{"dataset": "photos of arthropod specimens (BIOSCAN-5M)", "crop_scale_min": 1, "arch": "vit", "mlp_ratio": 2, "fused_qkv": false, "init": "torch_default", "muon_scale": "match_rms_adamw", "momentum": 0.95, "orthogonalizer": "newton_schulz_5", "adamw_weight_decay_other_params": 0.05}
Rows from block 3 of a small masked image model, named by matrix and row number. Rows with one number belong to one neuron. Each number is 128 + 32 x the weight over its row's rms, rounded and kept within 0 to 255. All counts start at 0. Numbers have three digits each.
After each neuron's rows are labels from the 100 images, of 14848, where the neuron reaches its highest value: "top examples" is what is common among them. Only what is clearly more common there than usual is listed. The data: photos of arthropod specimens (BIOSCAN-5M). In brackets: how many of the 100, against the usual share in percent.
# fc1: MLP up (model.blocks.3.mlp.fc1.weight, 384x192), inputs 96-191
# fc2: MLP down (model.blocks.3.mlp.fc2.weight, 192x384, transposed), outputs 96-191

fc1.206:109133121178179095088133147178130163163162154112129164128161123150140120122110186110174128116167118079125162131134091153119201181198069148117179136159154084094096127098112129011183118145184077200156121137096154138098134080079144092103166117119100171103106109141069123144086133090142117092
fc2.206:127134080117161127113075190121134077147068145180109098169074119135125155063113125125100134073123115151120082202113193096149109114113122145176102106116109166158179145163107085177142130138077095140142116167118109086167150095169144169163181098136089117107132108130217170097130062133132162076
top examples: order Coleoptera (51 vs 16.8)

fc1.299:132115134097125172099148103147086147120070148099167170189126144051116162097073135129165118132161113130161166115146138175068153120102119130140096168132145149136200139117112145089129130175120129109133086075133176136117089151165074160132132098055097135102177198162139099157097138181132136163
fc2.299:143146089171097114108101194109078183113096103029107087133119199095128165112095177117126129067141146109115147128124159085140143166217140135082124186127116124125119124167076131119189132147143187113119109138117121149178089097124117156130135148047142135085133118111176142103131065138095173136
top examples: order Coleoptera (36 vs 16.8)

fc1.7:102172146077163150151159119139159080086102196091157110132137104117102130227151059161081143125135110085166124138161093099096163127144120140102115117135102135109155098148175112088102134159111106129168075116125141099143163140122130164160192129146140091124106068092145107138163133148141222103
fc2.7:130099132182128179087127116086108112105151113183115127126132087109168103101078162129121106147121078133123113105095110146132109133130148114178162178122101104126148120143151176185134098157144101147157155087169147128140089196161118048089124132109155136110149173142156185165095119053107101148
top examples: order Coleoptera (40 vs 16.8)

fc1.341:118088210035137188154041111069105132147114108097138081089117143097157122173094154065149108105170157136132122165155130199136100139110094154099116133110136049104106128162056149087113100130121147109154119163112132125218115123107138117149119103190123119184098071111164139139103104190171098172
fc2.341:140106094062175177125102137145151143168137106119112122134058121068175126171145153030150130131166146164081041105144134182123128108127145139098083096116106059108107126116118109105165131127133114133187106149125155105149092131171224124157139074173097154097141127161121131142101118102152107139
top examples: order Diptera (79 vs 30.7)

fc1.100:150119131088194111113160124159068170105056124148165126106162147172126093128098116197088135113138144119078147097120107160166121189111095137134062151095091124157150199122099159130122110116137147117156122116222127051186152085143162114136134130137138120051097104149118059113119113128123079106
fc2.100:102137149097172147101109092076096112086179130163127120074117111094136122110163080114118151132125119116076138105090117094081189133102152139155151114091162144146094127116143106105155145190122128109166096122127138132162133115121141161092086114108118132107102067098104168155162143131166144136
top examples: order Coleoptera (41 vs 16.8)

fc1.91:103152185130150138179115127109132115134166115105093076133094144062146125205124108066073131122156142166109039159136129141146138138112173169111141149109115189108129121094122150213099161096136107106123147156106102116133094181093112116153172074151153124168125049120173124134086156157083114171
fc2.91:187144135117125116120105139085097168154106119084110124146141147165196118104110163160141109161124125111129125121213050092106095111149128177141127137148103068180160095105096129108179098094130181135152094203114115107135103099149164220147116164170131145120136113140161129161089101048066111106
top examples: order Diptera (60 vs 30.7)

fc1.57:147114165148104060140098128131096080138118120150108128137190202139188130141091151113121124117151135165146107153118161141131127140134085096129200092111133051208109128169131116118120123071094169161106149136144147097101154040080130151083088161093124096117142117073153188053102094094169130159
fc2.57:101104098096066136105112143095117165157154088107156150139128131131106083099125167133116112156153100096130179108087134092132132147118128154152156160035136150148151103096125151163143126090145074096099132113154119170136128097141121073089099111061143111120181137087158121117149094109163137114
top examples: order Coleoptera (64 vs 16.8)

fc1.71:173173158174090145105094182131104115137193103068133150066113138097077163062094142104096120189110098113164122097118115100121168125081131147102136134163077175109115057153162213123165091132136143101124142102139103108133059170150101131166141078137127109107082113108140070094130152153147119067
fc2.71:115098154058160190146134086079149140116140141155075053169157134174085124126133077137125150124173157058126128068088108090090157153107119061121114100110140148150134164171203146129130120138072093176139218150163138155129096056119109074122160131113108128156098151068132140172096107164086109092
top examples: order Coleoptera (50 vs 16.8)

fc1.27:109100124099131107137100138086151130112149155185180143156173150081123130145127082153107119162200095179120195137131130119116189069065151136117144101188119111148075156092221142134102085123081180080130141106185138084096124109165087160093059121110118114081133172091088136118059119113153152143
fc2.27:152151116163165116137130181158119092179078162118086112161108099180078132148184106102152076074126159099145177126065133097111111150136163125185123177103152131093151160128140122169167097155116061080144177123121092108122133078093168098118156114110140173110138140141104107117161126116139129045
top examples: order Coleoptera (69 vs 16.8)

fc1.244:150108093109107101165146083153182119140086135169147121149097069115144053159106160110120172132093152143121093129094168144122084101076082146134124149123105139157099122107100102144066075180109092136141136229061143129187138143102123098117119132146155110183109089141174071149145167134047120152
fc2.244:078179098148156180132146122173116122122109140194085078094177121136131164105095113081098156069147109099099054068112147096123153168096094120094119174186142135171096156163158108183112173114119135162135167171165099117134115125093133128140186115166087080132129126158171117120128076122145135135
top examples: order Diptera (65 vs 30.7)

fc1.14:073181107119129117170089128117129125094165126191164146160186117089060081122127112144160149159110108138142098117152138152141121068145068105144147138126146145087073077151125143160069160099165120061088117159065132117170192114169087164210146173123132159156207150123166140114130162126103092156
fc2.14:126140132090126103138119072125177158133189102109165097131118186136115121201119068108081175090122123108088099114191130075153096172128081111154122177178094132073080135161140144118087144129142151158142093208105106132059144174095099128134082166186150179178156133101109109110101114115028138122
top examples: order Diptera (61 vs 30.7)

fc1.137:152155111141099123127133112219108107120068149123130098108197119112096146101079112128169125157136100148153133104096128115107122114113177124121061179154147067132181172172131143123136119129156120131158122119130162096123091169091076125062130146138079185159147134137118112129054133141105143117
fc2.137:176091119129106133078093123111107154111155043087084155102114110113083120107171159129120145126140105128130137126147147151101182172130202132179157158115136079154140117039101161109127170151164122104149176179110159098132089162149056135163118129085131150091130145154127178103117130145101155097
top examples: order Coleoptera (94 vs 16.8)

fc1.279:134055132198150170116146118153150058132109089036104165130049158083120169117144100144111153183061134150104171123095142132117123150140160118074159107075065137093121138153125147171156106128175057115088132109150130100130144144112150088122120122133094157115111122097119118088058119160138088138
fc2.279:080142109139110123140148086125114126112182059174135120144160057179125081151164169102104104143159094102130092106149118073174183169082080167075124083137082105086164149182170082131115094109071141098151145115127172162055112087095089160127136122118133118152084102174160143157110147128097120094
top examples: order Coleoptera (49 vs 16.8)

fc1.140:118082107147074139107126097146102140150082055168134071121141132094089180095119209122141153090158174116173140116178097146168121111087077130177152186127119131121073177128100155077122157082169098139109131098144079122117126108109144119138132128168065221111141180088149138117129119077123091127
fc2.140:197144119097089119121133146121111098175113129141123166100114150068117174071102169131080125132102098155128146163116129134157136161146126190126108162112117079086174173163102125128170111126238119049109104110147151159158077067114135178136107156074113100098131153097120118053116139121154116178
top examples: order Coleoptera (50 vs 16.8)

fc1.188:185128122069109104117098098148212123096146100158133142191090119108116137089130087101160100091158156156161123067084171094101152119148168071112121136157136117121134147078138167137103105118152131170084164128131090171123156163037066094132095146148171137156111073080104160158115101157150138103
fc2.188:100144080078121159105136090195102140105132184148179083148148198191147125183126111133116146126087101174074140175114136137137131151132059133076104113162083112186103075146178134073130126118121140099106171184149114130089122203115133094144112132104109122109155118066127158091129136128131134120
top examples: order Coleoptera (86 vs 16.8)

fc1.158:117161231142133156129120139078112102143129123150189115045172154148118150118129184118162082135141155121098101126169120115120117123131114170081094096132160098161116107150138098134086152101123092138105076142125159116162130134160109146111191137171175116136158078159144095117096125141101056120
fc2.158:131144143094119146248081121107157142125155085128175160115131168102142072111140129087118110137145129114076115121175194100155130075136162144142138089163122134082121156124174107110129073127213090142098084153144174149097100126090120143125155107134135129122134095114145092115140139105103104196
top examples: order Diptera (67 vs 30.7)

fc1.152:135190099167146107209157085125126143109116110102155083142205120113150079112153128142081137103143170100101172160115191115122117093134141153142111116171158106152088109113163158093108132113180126098115116161089120132066114092077173108109051136112109148183116072125144120139097108116219121091
fc2.152:155137122146110104104126118235129095184205091112156175085151142106131138087149128070158069113094167137074143147125087104098113153125139142142145134108123095111102115192147082126152098146152166165149153108085153176173106112158088184121067151066105141138103156101128152083074132154082115134
top examples: order Coleoptera (36 vs 16.8)

fc1.261:103156159113071172148107087097154102156142149120098144140095157138100110096134078154135100094142188172100090101104156118146088165153061145073138092131170137106097117123142125082101125150119137190151095139141179187152111168166112139183062097100150082103182096133139104129106113140153122084
fc2.261:133120143130120135148151162134156109109119148173141151092187140143166178115071073111091122071143144131122111102194128101096169088145132107127128099153085084132111126085089126108147210092136150144168115085180162077136114076191167120097082133102115095139130126193137118098095159164107094098
top examples: order Diptera (68 vs 30.7)

fc1.210:127143167092139116100075117117083090144110076168143151170136089183127180114136091127151149144111157146103113146062149141093168187136167080124127146166107093141112118157125172138112086109165144156108161096162121147149156118094071152100044161189111118146087075053104120136096135087150097114
fc2.210:161163159085131150142096116134159176104189109069078195141114122112175085167136157097165198164147109146171109095103196100118122125160151090153107158104120160117059112053121083180073132123096090098126133136128134066085119194154167152121129129122110160138149136148096152136102081145162065145
top examples: order Coleoptera (69 vs 16.8)

fc1.23:129084136123097147102124157113087122141102191091169127164060175114132200075152120108172126124132140082175168109125106123128141129126141093149110141075076139139119133117067147125098084111081046076138112185200151114066126127145151128101197084167096155113175063106089118108076088125110133150
fc2.23:110126106153148104124129160080080172079150105132178168105183162111117164123098109056099141096136152182090164145085134083150202117086129116092124120130065158136104117128087130165119133139092165115084151104091173135107150131107132140129089146116104151034166137124118161173116099089137194085
top examples: order Coleoptera (36 vs 16.8)

fc1.54:102058128136103147173142138118138127133182107087090126075143098144124103154163146134175165165132103065055103095164137161127112154071151131144042138126068188177143128120102128132150171130040096087163141152123082125169129127149138141130176097161135091107166097102173043109121173132126110159
fc2.54:107131077115154145159144140163166175120105116168164111098148096079196083158151171086101142047145137085132082067154165070140121135138212126102119124133166120110181107145130080158184086145157116177188166115097142089132096102087128122082127078137145164106137079201160148116106150155124166121
top examples: order Diptera (68 vs 30.7)

fc1.44:085108101106106154167148155168138131147081121109082137158133145192100154155139140109148104079140108121143143119182131141163169099073058168117124140120108147125113146130080153068098123140112139062110079138137105152104168087160156120124124097105094076088152129090125161110093115141116170116
fc2.44:146096087107141167120096116087077071118114137105136192148175144086104137087134146113106087148154124152066098108117110065134172154103098176113193106118088174111041137115149171111118108154146094076137125130086183121095153097093111093084114124119155149097183140100129186150184149189164183140
top examples: order Coleoptera (40 vs 16.8)

fc1.83:139135132136150146116093150116144112115139111078096056111131127155125140129133132073117176106140104117134159038135106098150221067118143136123119121124171131161133127112183128170138120131115111174120136118120129195107099115123107119136133122225156069111128106163162156142110111148083138116
fc2.83:124111158142157136089125146139139109064103133114150138078080128140087193158140139137139213163138148094130143153126089075156148120080179115129133191123056066096188104142119114120113102201061125093082126102128055122163154109148123138159063094151091160120125106146084161175120106128134126125
top examples: order Coleoptera (55 vs 16.8)

fc1.115:178144063143133158132114153135050088101129131163128111081073137189117166172144091135117182108132098111098143080081136160125109083109120149172138097152122115131111113125087111162114166157100144150070122091129128196129100097096095104131123084155100168120095128088131103129144138152103145143
fc2.115:161100087135145119166110140142106124099156168129129043157095135109119124191130114137129141078097109135222160164116101156152191152124161075111107151175091113131126121088078116128074134161090157180163121152139070073131071096100146109138069126085093169121052168138080123160132152148055116133
top examples: order Coleoptera (41 vs 16.8)

fc1.161:054104136074135165140072189150134108120169173167069104182087136176072103205170127140121128138097122131156137143127113137137169089145158092064112150127167109147148121115141147158086128156107103143119086122121129127156091072150172133104110114098141084169140101150100194161127126139142130094
fc2.161:175119139146049118134121158194145097104136158122144095141174188130105075128097097166150096086053138143187153130136139162091132144128134158092128185158115117138165127102151110081169159100148047113169118120107139133101158110128137119078003109087139086106112095146155120131145088148186184073
top examples: order Coleoptera (49 vs 16.8)

fc1.145:123154085159152126103097173168146101177090116141109110096137147098122123115129084141152160125157132149122151130151132114076133103148099136172039175151075070103145162139159125097142118103118126184115092120089166110148126102150187104114171166138078073151089167117120106104116047122126212102
fc2.145:159106131148161139116120103133142192152077118170124113122134145071156160100144140118156150127127121141091173106091095142136145173128193169170126125135102190099109150176135094081096130084138126180152093139158105070122205150085090113120156168108121159083165129136133149052082099143067181131
top examples: order Coleoptera (48 vs 16.8)

fc1.183:110107134187066156132139121172099112153066118079164167142107137134159126141186149117124157088091115119171176121150095098112131109169054125187087146172120065140129101150178170088120078135109139040129099077091132135103137113132089115114148164061115156076179200096080126088142112129105163130
fc2.183:133132135125087137146159153176150181114147097156061124131116197096167125141145130174168122124121157147108115089107135091139104157173127086124120171123119130150122167137047056128136148128125135134143142144106138086150120081056161126118177150147191136107125130135122163095142125161102044111
top examples: order Coleoptera (45 vs 16.8)

fc1.59:106117073074110137113113113105215129108128103103105083086115150137103160079203136162123120177143150128115108149166162120146171144110109185171151129079139139156104185161159104089152128130073116117092141144106166131092133091072079123143137110143146159153130129168154134061118104102144188120
fc2.59:159175110210121142162137195130121151183156126141119166105146131084163122162174059128139104152077100135151135161139112105068122098152109105139125137112140175115131111120128106132113127154126123100144140121158065147094134137112128104112135118146138130100118130130149078224136149156100087127
top examples: order Coleoptera (43 vs 16.8)

fc1.272:150072098151094092116124118096124109117138155113129214134139130069176155196127162127126127097173197159108165197147134124134180131181135042121119178082099112135096104125114146050168191142140089124108089127158130099157074111120131185094141094111083100124116064111180051149124123113084138110
fc2.272:110137139123105154077177126086122125166145111123124158169128151126149133139156114152191113090118133099118094124070160089154133059101135160108092107168095108114086130168051094123093078114067088153081122101141087130159093135076120149173074105145143112092167122149094171154097194119150120079
top examples: order Coleoptera (49 vs 16.8)