From a checkpoint of a small masked image model: 2.65M parameters, 32-pixel images.
Rows from block 3 of a small masked image model, named by matrix and row number. Rows with one number belong to one neuron. Each number is 128 + 24 x the weight over its row's rms, rounded and kept within 0 to 255. All counts start at 0. Numbers have three digits each.
After each neuron's rows are labels from the 100 images, of 14848, where the neuron reaches its highest value: "responds to" is what is common among them. Only what is clearly more common there than usual is listed. The data: photos of arthropod specimens (BIOSCAN-5M). In brackets: how many of the 100, against the usual share in percent.
# fc1: MLP up (model.blocks.3.mlp.fc1.weight, 384x192), inputs 96-191
# fc2: MLP down (model.blocks.3.mlp.fc2.weight, 192x384, transposed), outputs 96-191

fc1.240:135106124148125115089098151105146135136191126101098187102084155141166134133134140111143152141163143153101098153104157144154161169149116083141135101142114094170137136117102122148103098074138155116111129149117119177102086147129157105128139098090160113150135127135078154095123144102116141131
fc2.240:093135118060140120145129120146107149123142131139157092144184161098117116083134149168127126134156118121159131178164141098124070147126119124113125103094109138145121117110115107106130134167106097144176137129118127096120158116120115149132136112181137127136105109095131104115121122136127112114
responds to: order Coleoptera (58 vs 16.8)

fc1.194:213119139096151120162113149120139102138131076119153115123164142193118117153133097129135143139113158083134170164132148125139119098112096112134155108186118111096160158090141143126149149088131117107116131116153158090109167125112156095087143153155140098143126136079133106105120129142124112103
fc2.194:140105115120120093160107122156120196148144120165092085143151124105186133126141122105120112104142120140151134104178145106124154118132129126104132114081141164152108084143157144153116135140112163107146151132098109129091116115124133113113125125131105105124118110148146134123115120119204132170
responds to: order Coleoptera (46 vs 16.8)

fc1.383:147139149112090095111110135137135078152161105141148108130129111145127133067105102115101114124141135094132184110112126100133125116094126136142094139159201100124135158187132131117132118103136099115123132103172113117158112153151128079132075099148107139159137109098134090100157082096123133146
fc2.383:164108166125135118137089101116087129143106152153155149129159144131164105109157123110124126135125127166127118129122148138112144138145189157171162126106154134094125087098152115115168126082134110111121108118094146082123141148130123160104094158107160128165170108118139085123111134114156122129
responds to: order Coleoptera (70 vs 16.8)

fc1.5:133119122105122110176080148109154105128100113165186106142131113150092133094122120141137120162107148180166160074116146102155145093144122098161126145107111104116119083158152116128150113134146099173129100111126123139137141129121133122175102146144152112128128129117132108126127130124167108087
fc2.5:070097108140121133159102106122075191169120144117118130172115123107159122157121147095074166155147085122122108164124117159149088125140158131123121102119161111119108141153087115140111123153138162146136143173071123111142095172109110139138104139165182130172124099097150154136160100105123112101
responds to: order Lepidoptera (28 vs 7.3)

fc1.238:159131104126136118129128104132109074162100142138099142149154054087153101149143111175148120194105129102112143130092118177109133131141161100129111176147106108118118108145126169140077108107095131134134141113124127101156106176151149123119136120137123145150108110121130108139076126132135101115
fc2.238:136176148124156153120070139145154157136132117115136102091118108130120155134131100139156132137144156124170158104114152115158091116108129115110126113143102176180129086115124099139129138129086167114119152167115154149101165123119143143138128144172123147108120145112108154118180147169144123120
responds to: order Lepidoptera (25 vs 7.3)

fc1.347:132124135137129132171103110136098107136132090086125151122133168122136119116125108143105164119120141110101103164131109135120069136146159145109132101170130121099114133174117128146128112115148101119118161178177101115115166125137104104096132090116135070110091105114081128117113113096176122129
fc2.347:097123108129079113081186147145113111119120157154133175120120136146121136092161171133146098102138147174144130144135124169137137139168138151114125132113153127139105156124124111138113142161175135135132103118092135141150122155128154131055136130130079129124105143118145112127117118095148154075
responds to: order Coleoptera (51 vs 16.8)

fc1.61:116168107118141148097111110102124071190156076094101071124152168128130137142085140126123141115126162132119120160118143121139125150120130133121141117144090145144129099145193122189161106114098129156194104134118148116155144123108113101118148123110112094147124146113077090135113123096107165126
fc2.61:150116070133118150111114120089158130094106094142109136112121153127075124134105095138138174142127123084129153119115129085132101134091147157132118101168140141100097158148138147119099078121163114170102167122152121111140135133099096116122138137120118132125165140093138140111139150118121143103
responds to: order Coleoptera (43 vs 16.8)

fc1.16:149118153139103142145147128125104138144164156109123118169153178154143143113104117129123117136125148150054098127147107127125146122115138163140123148073105176154101109116115138155110119149113144100142097096110116104142112132117095146094140083128139130137129112139152093104115118151145085197
fc2.16:128135131114135135183146127152157117166144150137105110140146114127183096149121155117131116089118139117148098086127170139110158129145095122088143082089139150143123148100133079121170123119138183167133137150085146158124121121117126101129105146111080095136114130121138179106120160135159141123
responds to: order Diptera (71 vs 30.7)

fc1.274:130128135123127101122100165175171143153116141135135127085164119111142114097130129067110143144114144144154126142130146136145121098140100124146079097119173086157094119148074166123150131122131118138141137082123149133123141131146164125130166117149113131140092150103100129147067108148137098144
fc2.274:137112147103106121128139161117160111168131153113136142099154109122124139155073129107129169094137113126150132143113156125135139137125141156131111143123112110128138139153077109121086146110125118148170165101169086118087115146111170091152124166112149129142112116113167076139139098079100123124
responds to: order Coleoptera (41 vs 16.8)

fc1.42:148130180119131081131125146129147094124129091131155119136079117124154137091072115149160123102177129165119147119121113120141096081104138114107146134105121131086152149117121137085087153140116125152144066138105153117152120203152135107160114112123133127140130134096077100139119152178141118116
fc2.42:146117135101120151139108126098152142155135134196133072154184124126142128104118123132119152100154122145122112122134144114143152133090125139157078110163148128139104113170134110130097128119118163103138116133128159116100135112167161130109101115153116085158125122133123132124177122146161081118
responds to: order Diptera (60 vs 30.7)

fc1.378:145117148083083091104122124121131131143124136108158114095135146114157094138131155141141134160167123116110129143137114150103129148136191111151161137109146122187130156124086083106156097132087127136128104099144102124137122078134167107133142116165097147169123106087160110123120116099219136119
fc2.378:144111130127118148149137088139102105166097148191114088148139122154133145145163126141123131136142136148127134126127114145143103141156140125093146114083148113133094115153137087142101123148151093191165097136119153153120118089092138114111165131099131134128131134162186129122145126123114160117
responds to: order Lepidoptera (29 vs 7.3)

fc1.55:115154102146115128161097129143107129132142119168107075163096115163100128116160097171090124101107106085129110141117110117143159090143105099127169176121107106112133127104137146166110081144133157137144161117116129161128126115115119095120140185118144129134119093177116115135171130143126133116
fc2.55:088085141106110095153079096117079125133171151131152121152138130110134163131164165118121084121107188168160111142099121147133139173117151133141119134132086115139147111117144114124174141121078097133146118124170114101131117114107144085124140134138143141153169107122125153143126122141143122094
responds to: order Lepidoptera (27 vs 7.3)

fc1.311:111112150133130134125086124143129119146085119125140143082105138106146134137130133089132169095155164103116134151162182138092131097115135100131114108197095092091158154126123111124137116130129129124166106100128105120096132103088092119094131164097134146112112076166167150075142147175154150120
fc2.311:144111090161169113141091159124127160084111160088133122183155093115153119100113096122108136132119112171172079187131098127127136133099131095113140150083171120111166100141123102144139108112158126131125122115145142111146120124101130102091102135138134079176146129130122142168142091120151113102
responds to: order Coleoptera (46 vs 16.8)

fc1.40:123131165130176133180104132121116072189136106119121082110113159122166125157101137154125128127126114124108143121118146106103099133138139128119149136144176113158124120156141098153115145114107146074134144125157138138105139094096133125114097115167075147132108124120151128150114118110146136144
fc2.40:119163125137079147092175137135145144104129163127108148086131145085153119117134157104138123117147108160105127136124141190156109143126106160139143107115123126130100135121117135086137080134121136116104155115098118134143083118136153184074141098092113117132181145099152168083156179055133097126
responds to: order Coleoptera (59 vs 16.8)

fc1.348:140162125151158105117111104139119096135139107108171142121161128121139155103137150156132095128126127140141083144139108131090141104120120149134104176130080139174150083110080109091135154107170136143095128140146156141128117111123109130108158125146138129159117105160109099132107152118124132133
fc2.348:110118071151114097101159124110136151125106104143083133178137160127121088104152138137193169116134146112156107103124106127113151147119124130098158113150121122119148113172169135165120139132085116121096099160165132140180169100127108157104181131156110105118125112129119149127110146132075125091
responds to: order Coleoptera (37 vs 16.8)

fc1.45:105139133123120157137079123143145121169139094096133113164127096139130153114105140153143126107101150090120129134146106115118087116120151141093076174096123167181121167166130138114161165108117082139121086111120134148107137150156142113086173108157081143135126112096113140113162100115120150118
fc2.45:143123170132100143118128109170133100140123118098092101112154128132151158126141147140125107114128146143147146140129114130122115095148132146136111142120209107086122163138120096158173173133087141154126136126125124112164135132091107125139163143130088144064132142157138137122130079105099165145
responds to: order Coleoptera (40 vs 16.8)

fc1.109:119128106149145115095121107140125123100157131133149090153150108155133097115113118111137184121108149117105146122122109151181125126130120133153161136115113143105094108112147122119156108161103164106144094175143112141134104117131181124126136108148121171140094113150107130091108137111136126183
fc2.109:142102162116166135147167152145096167166147081152163108155147081146169161126124142125165128137160153152130158140128159096149127138115081118161114127102111125126113168130104107117145118117117144142101102119192123154112143112102133115108111150141103121107135161090133122176136097063123122096
responds to: order Coleoptera (36 vs 16.8)

fc1.141:099143120137092120109089137114113133117148159137130118129102131116155109083095133185167139081149078149103188125158173106149114142133138110121125167066111137103120140124151100146116121150132126137102117133124096128133168127136141103115095151096114157130172132105101132151117159137131093097
fc2.141:140119147099151106145137105108125120170099105146146076132113084094138116096111113157129166116175138122100133148127132107109155172152107110149080129146087143146081120114122107136092134105141146148143115090157129114140122119091150115157097161122111148157099105130081121147160141134119117159
responds to: order Lepidoptera (25 vs 7.3)

fc1.318:119110108135151106168130141149138156071149102116132134180128189119136174167105096173127111080096125146146125151125114143108161103164152124127085137146117109175121145123140151119164135138145110122109164151140098111119113129127122111098079123110158098146103119115097151129066091152185107105
fc2.318:160097171108121118116098102145146131110139127096099104107123109161087126149122104134123098105120154108151112162116130122168123131123141109156146165127122161130123098156135158103109132092162150134174110182154141106121161142086116182135094153130106167118156165130138109116130121105123095120
responds to: order Coleoptera (82 vs 16.8)

fc1.250:142153122136151154168157132087114111141094126120151156122125097133171130156148165146102153107122115138177136088158100107147122130109155111122116157125149083127118150126138130136142137144178121122180080145116118152076121078125149078147112141125107115150132122142141111126185156159122116087
fc2.250:155071159130098115140137139118120148146116116126126148130136097125134125152086147106107133155133162144175113134130143091144113079172127134121137119121162092149089130129145101146161125120160129135132147200099131147108095130131122101151117130137142110132129152107097105102116129118144101050
responds to: order Lepidoptera (25 vs 7.3)

fc1.74:083077127142104116156127151134149149113084143145093102113144099114142107132088144133127144132144122124131170151144098153125082122129182099151148106148136170121115122142127109136126130082170143094147153146144110152126168134120148109156126154167152159130108082127144117123132108123152124119
fc2.74:137137113145152067156094129151140098133118184135135123137131123099120160105110140130100105112105099093125140138152111140102166112136148136117136132150106147155125115156095142139144129117119141168156083142144144101169177090135108082102120128113182179123135070121143100123152128135118080117
responds to: order Hymenoptera (41 vs 20.4)

fc1.196:142121116131115161109139092149115169119124131143122149129136147130141140112151092097157109115095181147123131151101124102115093136081092171098167134154100135151138154128144127147144096122128099125134134155158127160136106125091110145132162146143109120140169112100125087153095144173140098149
fc2.196:141127121115173063087091152167116132126107101105076129116168134110155136105121113100121118145089092108131095125166161099157139114168108136162107128102166129165145122153112116144170138148124131142116097138146107155088092134082139116129114111131124119075132087113107105146107123151156142154
responds to: order Coleoptera (40 vs 16.8)

fc1.282:127153133146115161129106125181113058128175118112137134131151156102132150065152137155127146156148148115128133135158129133106154121168124110154156128128117112134107144112066157096144197106129106160122117095123117104127149117116120136127090087090134125151083092081147075109125131119144166125
fc2.282:145074090103123115148154116117139136122109124132126115144145157185122117136128186161141096139134129152177128138076099126154102100111116128126110132118102126112141138145160174175120133101082126128055135134155098142116118106176162135109120132123116134119137090141142131152127146113122131113
responds to: order Coleoptera (43 vs 16.8)

fc1.317:156120161055151101180143122118190105169113091131090107169145126096167185152117123155139157091105146164159135117171124130095142119136132124105121154134102137122095132080114128141112127135128130140115127147088112150099151112086112143144118121168124110116080133124114143107141108166166124115
fc2.317:115133129139101161115151124131130107158075130122102148110139110135123158115166100127117084141115146100097148171086142166164086114125130141139157087157167118105089119108103150112142101127141143112123134171137114100123151094140143102148089131093104134129153153115134129138114117117093123134
responds to: order Lepidoptera (26 vs 7.3)

fc1.322:116146158128069123123140131144090145122168144105115149139132114125133116119142138143078106108136133138134177132139101102127141145095101097168113120124129129138110132110130140136162118103178188106102146124145128166152165105106153125135114113115086142146123144119112140102118122123117160138
fc2.322:116158098106162142185079135148134089118101089152111149100136137116128115146143161143111110142106162144162106108131121143135099143177113113136129117165144130141141152120120131169104132188135088138137166117121147090156136081141148111138166117135120100142133107073172127116146081117138128123
responds to: order Coleoptera (49 vs 16.8)

fc1.352:103152082137146111138100131122147154168131126102100177158146137095142189120151090109149106091162118089122136111153083100117169124156097169137112118139125112060135124162136142140171127165103154122112099094131131133125099132113115104127138154134110099144099122120100140117095114184144118082
fc2.352:110126168163104117100150127135096132099130116142120133108173150159103101135113158104137130123123096136155128126128114154118135123129158074121121162140137133147075168084101133147130139135139115126132133130137104076114158104137100148154124133123125124135139184147176106105084122058155123139
responds to: order Coleoptera (52 vs 16.8)

fc1.144:159104133119111130139146105157141103101125101143141141159109164148133143128122098161131095097149121147155140116135170101140113101124168135152119093163144125157128154130120159121111075133149122152087171140136079132135125146100084079119068074109162097118119098155071157126073119187157124107
fc2.144:128100114143146167120157139163113141093151177142147084122139119162158162145125131127142114126123117118148156138090115144139144135124106147160153153170128106161124140127123124079137139109155117133099141145126169139093151118113113104119120122112059139098136157127106134119139133117138117126
responds to: order Coleoptera (95 vs 16.8)

fc1.366:111182083111118119107102123145094117167134115157156149136151153132141130132102139103078120142129092164111120119132149093089106117133155177152112135137104141177142110112151119177144148105094107139122128115095185132143112132166139145124122104160133074187106128132136099100115109124126172083
fc2.366:129096109107137151114147143093146135141095135117092167155168122107133165145126095101172164149147146087117101113122130126141146155112143152102137113165127124114116132135164115111104119136081116163144135098138063087141114125100126117161112152149149155136168125139120110132152136100103170121
responds to: order Coleoptera (41 vs 16.8)

fc1.239:136099073106137166140131153110146126086117173166160143179126107138103136160122132118097114128104145100112139103081133153136091156117122135135131127108118113107132160142098085119174063129146153121137103178146123103102126129167102120137094147161169144133122112154151092117095162103100159149
fc2.239:170127100169114087125094181126131132138128111130126146124127092106135103151152119129139173087138165130169129152132105163122124163134106095103144086100135094138158113152104087143101115129146167121081130123137114146120116101117131154124130131151142133109135127150105105175090113124132125127
responds to: order Hymenoptera (42 vs 20.4)